Rows from block 7 of a small image classifier, named by matrix and row number. Rows with one number belong to one neuron. Each number is 50 + 10 x the weight over its row's rms, rounded and kept within 0 to 99. All counts start at 0.
After each neuron's rows are labels from the 100 images, of 14976, where the neuron reaches its highest value: "responds to" is what is common among them. Only what is clearly more common there than usual is listed. The data: photos of plants, animals and fungi (iNaturalist). In brackets: how many of the 100.
# fc1: MLP up (model.blocks.7.mlp.fc1.weight, 1024x256), inputs 208-255
# fc2: MLP down (model.blocks.7.mlp.fc2.weight, 256x1024, transposed), outputs 208-255

fc1.544:57 49 48 53 49 53 53 52 52 50 57 41 60 44 50 44 60 63 50 63 21 43 51 59 38 36 55 41 42 56 46 39 33 55 54 53 57 34 43 39 55 53 27 60 39 29 62 40
fc2.544:49 65 48 46 53 50 59 40 40 44 69 47 56 60 46 38 30 50 54 53 63 43 44 51 64 61 43 50 45 53 57 62 60 37 49 47 43 66 31 44 60 40 53 40 53 60 47 21
responds to: phylum Chordata (97); class Aves (96); order Accipitriformes (27)

fc1.483:43 35 55 62 49 61 44 38 51 59 47 62 56 57 56 47 68 48 59 49 51 33 48 39 45 55 53 33 48 59 58 45 48 53 37 72 54 33 47 51 55 49 47 64 30 66 60 53
fc2.483:57 57 38 65 37 30 53 61 40 49 56 55 46 49 57 54 43 57 50 37 57 59 41 56 62 39 62 53 36 51 44 56 54 39 60 40 33 56 54 46 51 48 58 42 66 37 35 29
responds to: class Aves (85); order Passeriformes (59)

fc1.431:42 48 48 57 38 49 49 43 43 59 47 61 43 68 60 37 54 38 48 69 41 50 44 53 35 49 37 48 66 57 47 50 63 51 46 35 46 43 69 61 47 56 39 37 55 42 36 43
fc2.431:33 67 58 34 55 64 52 60 52 39 58 31 54 58 53 45 68 45 29 43 47 56 31 75 61 34 53 56 47 43 38 46 42 51 53 41 54 68 40 58 53 40 46 67 49 42 58 54
responds to: class Mammalia (25)

fc1.700:72 51 64 53 65 47 42 63 56 63 45 48 45 34 48 48 56 37 42 60 59 35 52 45 61 62 69 61 56 41 66 61 50 52 55 33 49 58 53 38 56 79 51 55 54 34 61 56
fc2.700:48 50 48 55 56 62 58 50 50 39 43 51 56 40 37 59 56 59 42 57 59 48 67 57 52 55 46 41 50 47 33 45 50 43 60 59 46 53 40 65 50 64 58 47 47 59 47 62
responds to: phylum Tracheophyta (27); kingdom Plantae (27)

fc1.223:69 57 35 49 40 59 41 61 43 44 58 55 66 58 45 57 58 48 55 75 52 49 47 73 45 56 60 39 55 60 34 46 62 56 49 35 49 73 35 50 57 34 62 47 47 43 48 68
fc2.223:36 54 53 48 45 32 57 43 37 50 45 61 33 53 42 54 45 59 68 41 46 66 44 43 55 35 25 50 61 26 52 32 50 37 67 43 36 53 68 45 53 36 46 57 30 40 55 50
responds to: class Mammalia (27)

fc1.754:48 62 52 53 49 47 42 61 70 30 55 63 56 47 57 37 40 35 37 53 54 42 47 37 66 61 47 40 44 38 52 51 50 74 55 46 56 54 43 51 45 67 41 54 54 51 58 46
fc2.754:63 38 48 43 54 58 57 46 21 50 49 49 51 41 34 74 38 46 48 47 40 43 61 67 38 69 60 62 53 74 36 52 39 62 59 64 41 50 57 41 64 45 61 52 65 37 52 59
responds to: class Mammalia (25)

fc1.331:55 75 65 56 39 39 55 62 45 44 62 50 49 49 45 49 67 54 47 53 45 47 60 47 41 48 56 53 62 50 46 67 57 58 46 40 49 59 40 45 46 51 43 36 48 45 56 42
fc2.331:43 56 30 61 53 53 50 51 56 55 39 47 58 47 41 60 45 46 41 30 63 39 45 50 67 60 39 57 44 63 40 44 51 57 51 49 44 49 50 45 50 48 51 56 51 40 36 59
responds to: class Aves (85)

fc1.179:47 54 59 70 51 62 50 72 41 48 49 66 58 49 46 57 50 53 25 47 38 46 47 34 60 53 54 38 31 46 51 47 59 50 50 57 51 38 51 57 72 40 45 59 47 50 32 40
fc2.179:45 45 50 49 61 51 64 29 68 50 54 67 52 44 55 54 50 58 55 40 57 52 52 55 53 37 46 66 54 36 57 54 47 55 50 54 58 47 32 41 39 53 73 54 49 44 52 30
responds to: class Mammalia (46); order Carnivora (29)

fc1.302:59 49 32 35 42 37 68 71 55 55 44 34 33 54 30 48 40 43 62 56 57 42 56 59 41 47 47 62 49 49 56 65 43 58 61 50 40 57 50 46 61 64 46 38 53 70 43 44
fc2.302:41 36 55 57 32 39 45 41 49 39 54 49 48 45 60 32 51 38 47 72 39 60 39 60 52 28 58 50 51 51 49 25 40 53 51 41 42 59 38 47 45 39 43 50 51 31 59 43
responds to: phylum Basidiomycota (30); class Agaricomycetes (30); kingdom Fungi (30)

fc1.588:60 64 57 50 46 40 46 50 32 58 35 51 57 46 38 60 44 34 66 55 38 55 75 35 36 45 55 48 39 49 45 38 34 50 52 41 38 41 38 71 64 38 55 37 60 45 47 82
fc2.588:54 50 57 35 60 52 43 47 52 46 63 46 58 65 52 60 73 34 46 45 41 63 29 45 64 48 60 60 65 50 77 54 33 55 50 55 48 49 52 39 23 68 45 45 34 50 52 33
responds to: class Mammalia (46); order Carnivora (33)

fc1.175:50 46 55 48 57 48 39 57 50 44 43 55 41 42 65 55 54 70 33 70 54 48 59 62 62 63 61 37 43 54 52 61 58 59 37 67 51 51 40 32 46 65 41 58 36 47 49 55
fc2.175:46 33 60 68 62 51 45 52 55 50 38 52 33 50 50 42 60 47 50 38 40 49 51 46 54 49 43 50 54 49 53 41 25 56 46 51 36 57 51 53 44 52 57 61 50 40 33 32
responds to: class Insecta (77); phylum Arthropoda (77); order Lepidoptera (49); family: Nymphalidae (31)

fc1.342:66 63 39 62 47 64 61 56 47 53 41 67 45 49 56 47 67 61 57 62 43 54 54 62 41 64 59 61 55 54 51 65 52 60 35 57 62 62 59 62 45 45 53 61 53 54 43 43
fc2.342:68 43 50 44 31 58 39 51 54 42 53 42 40 36 48 64 39 60 35 49 54 37 43 45 47 54 65 47 39 56 48 57 53 33 48 47 33 43 50 31 34 57 37 63 46 63 46 37
responds to: order Lepidoptera (42); family: Pieridae (28)

fc1.275:49 66 31 50 58 47 59 29 54 57 45 61 28 54 43 58 49 53 45 51 50 50 45 64 68 71 40 37 54 64 50 64 45 65 32 47 52 55 39 42 52 55 36 64 56 50 57 63
fc2.275:59 49 62 47 36 36 40 45 38 50 36 57 43 49 43 31 34 45 55 53 59 46 27 64 45 57 52 51 47 49 58 24 63 54 57 53 49 47 78 76 50 40 61 47 50 45 50 63
responds to: kingdom Plantae (83); phylum Tracheophyta (83); order Asparagales (38); family: Asparagaceae (38)

fc1.371:50 61 60 51 35 62 35 69 47 52 46 60 59 52 52 52 77 45 51 41 53 53 42 61 52 53 61 32 28 45 69 61 56 48 63 53 48 40 28 51 54 38 32 43 47 68 50 38
fc2.371:45 45 64 40 44 50 43 39 36 36 57 65 63 46 41 47 38 39 45 49 60 50 56 52 45 36 44 65 67 36 46 35 39 36 61 40 54 58 56 29 32 55 66 65 60 44 60 38
responds to: class Aves (100); phylum Chordata (100); order Accipitriformes (37); family: Accipitridae (30)

fc1.117:54 53 49 49 65 60 49 64 41 35 44 55 30 42 54 47 42 51 64 47 46 42 60 60 62 56 63 51 48 33 26 42 50 53 47 51 56 65 62 32 63 47 38 54 55 48 40 48
fc2.117:56 65 47 63 44 24 66 45 32 62 52 49 31 50 52 54 43 57 45 46 38 55 35 55 41 43 44 42 45 62 53 60 69 52 48 54 51 47 43 57 37 64 61 35 45 56 44 50
responds to: order Accipitriformes (29); family: Accipitridae (27)

fc1.662:43 28 59 28 52 36 62 37 51 37 49 71 55 38 60 67 37 54 34 60 42 35 45 26 69 43 53 47 56 63 38 50 75 54 42 24 58 48 41 52 59 52 50 48 53 67 49 52
fc2.662:40 49 50 31 70 57 40 46 57 55 42 48 35 54 40 51 50 59 54 65 32 40 49 53 55 31 54 51 58 51 54 42 42 80 58 39 46 40 52 56 77 48 35 34 49 65 63 35
responds to: class Insecta (86); phylum Arthropoda (86); order Lepidoptera (73)

fc1.128:39 44 48 36 66 55 48 52 49 37 67 48 52 52 50 41 62 63 63 54 47 52 54 45 60 48 52 61 55 43 52 50 27 54 48 63 29 41 45 55 68 30 63 51 68 51 67 62
fc2.128:64 64 57 62 46 50 54 60 75 47 48 21 46 35 42 54 42 43 67 51 32 47 60 59 21 57 39 45 53 60 52 46 67 44 56 69 76 49 41 43 58 56 45 52 28 59 49 41
responds to: order Accipitriformes (29)

fc1.760:59 48 43 51 42 33 60 40 55 37 57 77 23 47 38 50 40 71 46 61 66 65 33 55 52 64 36 45 44 63 57 47 49 69 37 46 42 43 47 50 40 61 58 56 48 33 48 65
fc2.760:63 54 28 44 57 49 38 62 38 46 39 66 40 49 36 35 62 41 58 53 57 45 62 64 56 57 44 58 52 45 51 36 56 63 50 45 54 44 74 61 52 39 60 35 59 66 50 54
responds to: kingdom Plantae (94); phylum Tracheophyta (94); order Asparagales (39); family: Asparagaceae (39)

fc1.314:54 58 60 52 45 44 55 38 50 50 56 63 81 57 35 55 52 58 37 54 35 58 33 51 58 51 43 51 54 44 45 62 51 64 54 34 51 41 40 52 54 57 42 42 56 51 30 40
fc2.314:57 34 39 53 32 54 47 67 31 52 46 75 62 59 49 53 46 51 52 41 77 52 43 36 76 49 43 40 52 60 58 47 45 35 47 33 46 69 55 51 20 54 57 53 53 59 62 59
responds to: phylum Chordata (93); class Aves (92); order Passeriformes (58)

fc1.197:60 44 47 63 67 58 61 51 52 64 58 65 59 31 32 44 55 46 50 55 45 53 54 55 60 40 63 52 41 42 54 45 61 56 33 39 57 37 30 52 46 63 43 47 45 52 46 54
fc2.197:52 42 54 32 45 44 34 69 50 58 49 45 45 52 51 29 58 33 58 45 48 60 48 40 37 64 43 55 52 46 52 58 53 34 42 39 36 65 54 49 37 56 62 57 52 47 60 58
responds to: phylum Tracheophyta (27); kingdom Plantae (27)

fc1.472:60 52 73 29 54 48 26 44 39 49 54 38 48 43 44 52 66 45 42 56 52 35 54 65 41 52 58 62 45 65 48 57 47 57 57 40 39 62 56 46 60 45 48 57 55 52 60 63
fc2.472:23 40 38 55 53 47 43 55 55 52 53 43 55 65 61 50 50 50 39 43 52 41 55 46 44 48 39 41 58 47 53 61 63 50 48 59 62 44 59 51 52 44 37 50 33 64 48 51
responds to: phylum Arthropoda (69); class Insecta (65); order Coleoptera (27)

fc1.354:66 51 42 54 43 62 35 40 52 55 65 50 50 46 48 45 36 48 60 27 35 43 72 60 69 33 57 48 51 42 54 58 35 62 34 52 34 57 40 54 41 48 56 69 52 63 31 59
fc2.354:44 32 51 37 48 54 57 72 40 34 46 70 55 53 51 53 51 37 57 65 52 74 37 49 24 44 54 45 42 37 56 39 54 43 45 45 54 55 52 53 47 53 59 52 41 39 53 36
responds to: order Lepidoptera (44)

fc1.416:62 45 55 66 43 35 56 41 52 32 54 58 59 64 56 41 66 58 40 63 54 49 66 55 61 72 57 34 55 38 68 36 55 48 43 70 48 35 43 57 31 56 58 64 50 43 47 56
fc2.416:45 58 64 60 53 61 46 53 35 57 52 48 37 40 57 45 44 50 47 45 52 64 60 64 35 56 29 57 44 41 63 41 57 48 51 33 70 55 61 60 43 41 57 39 39 58 36 58
responds to: kingdom Plantae (59); phylum Tracheophyta (59); order Asparagales (25); family: Asparagaceae (25)

fc1.138:64 53 42 50 67 49 55 36 44 56 53 36 58 61 36 53 64 68 70 46 61 35 41 26 37 46 74 63 42 62 48 51 61 54 52 61 49 45 38 50 39 36 32 60 46 55 51 44
fc2.138:44 52 54 48 48 34 47 47 61 48 41 39 58 53 61 38 41 36 58 30 46 53 79 54 59 47 33 61 47 63 37 33 41 42 54 61 68 42 46 36 61 48 46 59 59 61 48 57
responds to: class Aves (85)

fc1.349:51 51 63 51 41 65 54 55 41 23 62 54 56 49 66 54 53 43 45 79 43 64 51 35 45 47 33 52 46 39 55 75 47 69 41 50 69 30 47 54 61 49 47 31 50 74 44 48
fc2.349:46 44 54 47 56 51 49 32 49 38 52 65 47 48 76 42 28 57 36 55 43 57 45 53 58 40 63 53 57 43 44 54 43 64 62 34 33 56 59 47 33 43 41 58 50 41 62 52
responds to: class Insecta (67); phylum Arthropoda (67); order Lepidoptera (33)

fc1.647:52 50 60 59 56 56 53 56 54 48 54 62 60 29 52 56 53 58 54 45 56 49 46 50 49 48 44 46 36 36 57 69 50 55 48 70 47 43 63 46 61 53 49 61 57 53 54 41
fc2.647:67 32 37 35 59 51 52 50 50 42 51 36 51 44 48 50 59 46 35 57 49 46 55 41 42 54 55 52 65 50 69 49 49 60 39 38 45 53 28 52 45 45 46 56 60 45 56 36
responds to: order Accipitriformes (29); family: Accipitridae (27)

fc1.313:57 58 43 53 55 44 57 66 54 33 55 78 60 47 49 61 44 51 66 52 45 53 51 43 56 46 50 48 55 61 51 67 55 61 52 59 58 45 48 59 56 39 46 52 42 55 46 48
fc2.313:36 50 52 54 71 66 60 54 43 55 51 46 51 32 62 45 74 33 33 45 56 50 46 45 56 32 49 52 58 32 63 43 41 79 39 65 53 55 42 53 58 49 46 45 45 53 36 48
responds to: class Mammalia (26)

fc1.698:60 51 57 58 50 45 43 60 39 35 51 40 42 42 31 49 46 54 44 46 58 74 54 47 63 52 48 56 34 47 58 43 58 62 59 59 53 53 35 49 47 50 59 36 49 48 33 42
fc2.698:63 45 45 25 45 65 55 69 45 66 69 59 39 39 40 57 67 38 72 51 43 47 36 40 44 63 45 61 39 59 29 60 55 56 62 45 52 40 54 50 55 66 35 57 62 57 63 39
responds to: phylum Arthropoda (81); class Insecta (80); order Lepidoptera (68)

fc1.765:42 50 55 58 34 64 61 56 58 48 58 51 42 50 51 75 35 54 58 41 56 33 58 43 39 46 69 52 61 54 39 53 60 63 35 32 37 64 51 50 53 62 68 30 44 62 40 66
fc2.765:40 62 47 49 65 63 62 65 50 57 54 60 55 54 42 42 67 61 43 47 43 64 51 60 48 46 39 55 56 50 46 44 42 32 56 64 52 65 39 56 39 48 31 40 46 51 39 42
responds to: class Insecta (80); phylum Arthropoda (80); order Lepidoptera (72)

fc1.36:47 51 37 53 54 62 58 58 37 38 57 42 38 54 53 41 53 48 34 40 42 53 53 43 38 39 73 62 46 50 58 47 55 37 38 64 54 40 50 73 28 63 40 39 45 51 56 47
fc2.36:57 57 53 66 48 40 48 42 39 60 57 46 53 51 57 50 65 42 60 49 58 52 53 60 36 51 49 44 41 44 40 40 42 65 42 48 56 48 52 33 83 46 39 55 55 61 47 53
responds to: kingdom Plantae (50); phylum Tracheophyta (50); class Magnoliopsida (34)

fc1.94:43 62 44 37 60 42 50 63 38 59 39 38 60 45 57 57 50 50 59 45 58 53 54 31 62 55 70 41 64 53 53 46 53 52 54 42 53 70 23 43 62 54 48 51 61 64 32 49
fc2.94:43 40 51 51 50 47 68 58 44 37 64 55 49 46 59 45 59 60 54 57 38 56 51 45 33 49 57 44 54 55 58 27 28 55 29 46 43 49 56 41 48 35 39 36 48 49 34 34
responds to: class Mammalia (30)

fc1.237:57 47 62 50 67 42 50 61 64 36 50 46 35 33 60 48 53 56 51 65 52 61 48 38 51 44 26 55 39 34 30 57 55 60 52 56 35 50 47 59 55 22 64 41 51 50 43 54
fc2.237:46 41 51 60 34 53 54 53 54 48 55 62 41 47 41 50 34 56 44 45 40 60 51 53 37 47 44 43 52 49 39 35 49 62 29 52 65 46 67 43 55 60 43 39 28 42 50 51
responds to: class Insecta (59)

fc1.196:43 35 74 67 46 40 34 68 58 66 59 62 49 40 57 54 53 57 49 64 49 52 49 45 45 50 30 79 29 52 40 51 29 59 52 67 45 44 55 30 47 63 52 47 42 54 45 46
fc2.196:74 53 56 36 47 44 74 38 42 43 53 61 51 49 55 43 46 47 59 47 72 41 42 30 37 60 61 35 40 36 70 61 80 28 43 56 54 54 51 56 64 48 48 45 48 48 63 48
responds to: kingdom Plantae (39); phylum Tracheophyta (39); class Magnoliopsida (30)

fc1.263:49 51 49 52 43 48 52 52 66 57 40 32 53 36 49 45 45 44 36 68 62 41 45 56 54 61 42 62 65 54 48 43 42 08 44 50 45 44 70 64 40 43 61 42 49 68 37 47
fc2.263:60 48 55 71 57 50 58 50 57 54 50 40 43 51 53 52 55 50 53 67 54 49 41 51 53 44 73 63 32 36 64 38 51 48 49 45 49 62 54 39 44 53 56 59 56 54 49 62
responds to: order Odonata (27)

fc1.648:43 40 49 54 52 43 40 57 39 46 67 51 45 62 50 50 68 45 53 40 38 16 38 44 52 42 31 41 46 57 56 61 34 53 64 54 35 39 36 58 54 58 37 38 50 49 53 55
fc2.648:51 57 62 36 67 38 58 53 32 50 29 41 58 47 51 38 57 34 45 64 47 54 45 54 75 51 57 54 41 44 56 36 54 53 61 33 41 40 59 44 75 44 56 41 39 44 55 37
responds to: kingdom Plantae (53); phylum Tracheophyta (53); class Magnoliopsida (40)

fc1.732:31 61 47 54 55 45 31 54 44 45 48 32 48 54 48 55 59 38 63 40 34 50 47 44 53 54 44 37 52 45 28 65 51 67 58 45 48 46 41 40 46 45 49 36 53 58 52 45
fc2.732:44 54 48 39 45 44 43 36 21 46 55 48 60 58 52 62 36 60 60 61 59 63 38 66 65 52 51 51 48 45 66 49 45 50 55 58 40 44 57 29 57 63 37 50 36 47 45 70
responds to: class Aves (93); phylum Chordata (93); order Passeriformes (63)

fc1.257:47 53 46 64 46 44 57 35 58 46 49 50 46 49 41 42 46 29 41 36 54 55 42 57 53 53 42 54 50 65 34 34 39 67 60 39 31 35 46 45 48 40 55 54 42 48 61 51
fc2.257:50 49 38 54 51 55 68 47 24 40 50 52 55 43 54 49 51 52 49 60 56 59 44 52 62 73 38 56 46 61 68 60 53 63 43 47 51 60 61 35 40 44 55 42 58 39 50 48
responds to: kingdom Plantae (72); phylum Tracheophyta (72); class Magnoliopsida (38)

fc1.69:55 49 61 55 33 50 40 71 25 50 33 59 59 38 68 51 45 58 51 69 49 65 47 58 40 46 43 67 33 34 68 54 60 59 60 48 49 34 45 56 32 59 43 49 51 58 58 29
fc2.69:50 51 58 70 50 59 41 39 32 52 57 53 55 58 46 42 49 54 50 41 45 26 44 58 30 41 44 56 49 56 31 64 52 26 62 57 59 68 52 41 22 66 67 46 54 36 36 58
responds to: order Charadriiformes (39); family: Laridae (30)

fc1.379:31 55 59 50 55 51 66 41 30 57 43 54 48 53 49 44 41 48 59 47 63 55 41 66 48 55 62 59 56 58 52 58 50 51 51 46 54 74 61 50 59 63 53 37 54 50 34 56
fc2.379:55 63 42 55 39 53 45 57 46 44 60 62 52 52 49 45 63 55 41 61 36 43 66 58 56 57 30 42 41 29 51 27 27 60 42 58 61 51 46 58 40 50 47 37 46 62 41 49
responds to: class Aves (90)

fc1.493:38 59 70 69 63 54 53 60 46 33 61 70 47 52 56 52 46 46 51 53 55 48 38 62 42 69 46 59 47 41 44 69 55 69 49 70 51 57 61 49 55 38 34 36 49 57 71 29
fc2.493:44 54 62 60 28 44 37 59 18 53 49 60 58 52 32 54 47 40 35 44 63 58 53 49 36 46 53 44 55 46 51 45 58 33 58 45 50 51 49 38 48 58 57 55 61 39 56 53
responds to: class Aves (99); phylum Chordata (99); order Accipitriformes (44); family: Accipitridae (37)

fc1.420:55 51 59 36 63 50 45 51 52 53 55 49 38 42 37 42 58 39 57 53 62 43 41 42 67 51 56 49 29 52 50 60 47 64 46 43 54 45 57 57 56 76 61 32 55 56 53 77
fc2.420:52 32 46 70 39 39 50 50 49 47 48 60 53 61 63 48 40 54 43 51 45 49 62 78 46 48 52 38 52 55 46 45 58 44 41 47 59 52 62 44 50 48 62 67 32 52 43 41
responds to: order Passeriformes (50)

fc1.178:40 35 41 36 56 49 52 57 38 48 37 43 41 49 64 36 49 54 52 64 53 36 71 51 48 44 37 50 49 39 39 32 64 57 43 52 51 54 48 41 52 55 45 61 50 64 71 41
fc2.178:53 60 37 56 55 45 74 48 47 62 64 48 42 40 47 53 36 59 59 47 49 55 47 52 59 52 69 65 54 41 46 61 35 40 62 59 50 59 61 30 59 41 46 42 40 44 39 36
responds to: phylum Chordata (93); class Aves (92); order Passeriformes (67)

fc1.40:57 51 56 40 72 40 59 52 67 44 75 41 62 65 58 68 37 54 52 66 40 59 55 41 53 64 43 51 28 42 64 41 58 62 54 59 43 59 44 58 59 28 53 53 49 40 68 61
fc2.40:47 57 54 74 30 41 42 70 68 53 60 54 45 37 30 54 63 43 57 50 60 40 54 58 41 41 58 63 50 69 62 71 64 37 52 35 70 41 54 45 83 59 55 48 53 64 43 54
responds to: order Passeriformes (50)

fc1.368:55 40 62 47 51 61 52 53 46 39 71 76 73 64 45 42 45 56 53 53 60 42 64 44 55 50 39 47 46 52 73 44 47 44 42 49 61 44 57 42 74 42 54 64 57 37 55 61
fc2.368:63 61 45 59 36 35 28 59 32 60 38 42 54 48 45 43 51 47 52 55 70 53 41 59 55 51 54 58 56 53 29 43 63 48 51 67 42 64 69 52 46 52 67 45 36 52 42 60
responds to: class: Aves (92); order Charadriiformes (34); order Anseriformes (30); family: Anatidae (30)

fc1.252:58 48 62 53 43 49 34 49 30 50 53 55 47 52 57 40 63 44 54 46 80 54 40 45 72 58 66 56 49 54 46 46 49 27 56 53 42 45 50 43 32 48 38 58 52 44 51 45
fc2.252:44 46 45 49 53 52 63 41 29 41 37 45 47 69 52 75 43 53 55 46 67 44 52 71 50 69 52 29 48 43 54 44 50 63 61 49 52 52 53 43 51 56 49 50 65 42 50 55
responds to: order Charadriiformes (26)

fc1.262:49 60 31 58 46 54 43 58 55 49 52 57 35 53 41 57 48 66 47 41 49 48 52 39 61 51 63 51 55 56 54 34 48 59 63 53 54 40 49 45 68 55 46 44 68 50 48 33
fc2.262:51 56 66 63 54 47 57 28 29 44 45 72 61 36 41 53 40 47 49 68 33 72 62 44 50 51 48 58 51 38 54 61 41 43 59 54 53 63 50 58 76 43 43 54 67 55 41 50
responds to: class Insecta (62); phylum Arthropoda (62)

fc1.527:76 47 55 36 53 54 53 79 49 44 59 53 37 37 54 45 52 33 42 43 55 44 49 37 29 48 46 45 57 37 20 51 62 57 51 60 58 56 41 43 66 26 56 34 70 45 50 43
fc2.527:46 55 44 73 52 36 46 36 47 50 42 49 45 60 40 59 49 42 54 67 41 68 55 67 50 57 32 45 33 45 55 42 48 70 44 37 58 42 45 43 48 51 64 45 54 62 62 54
responds to: order Passeriformes (54); family: Parulidae (25)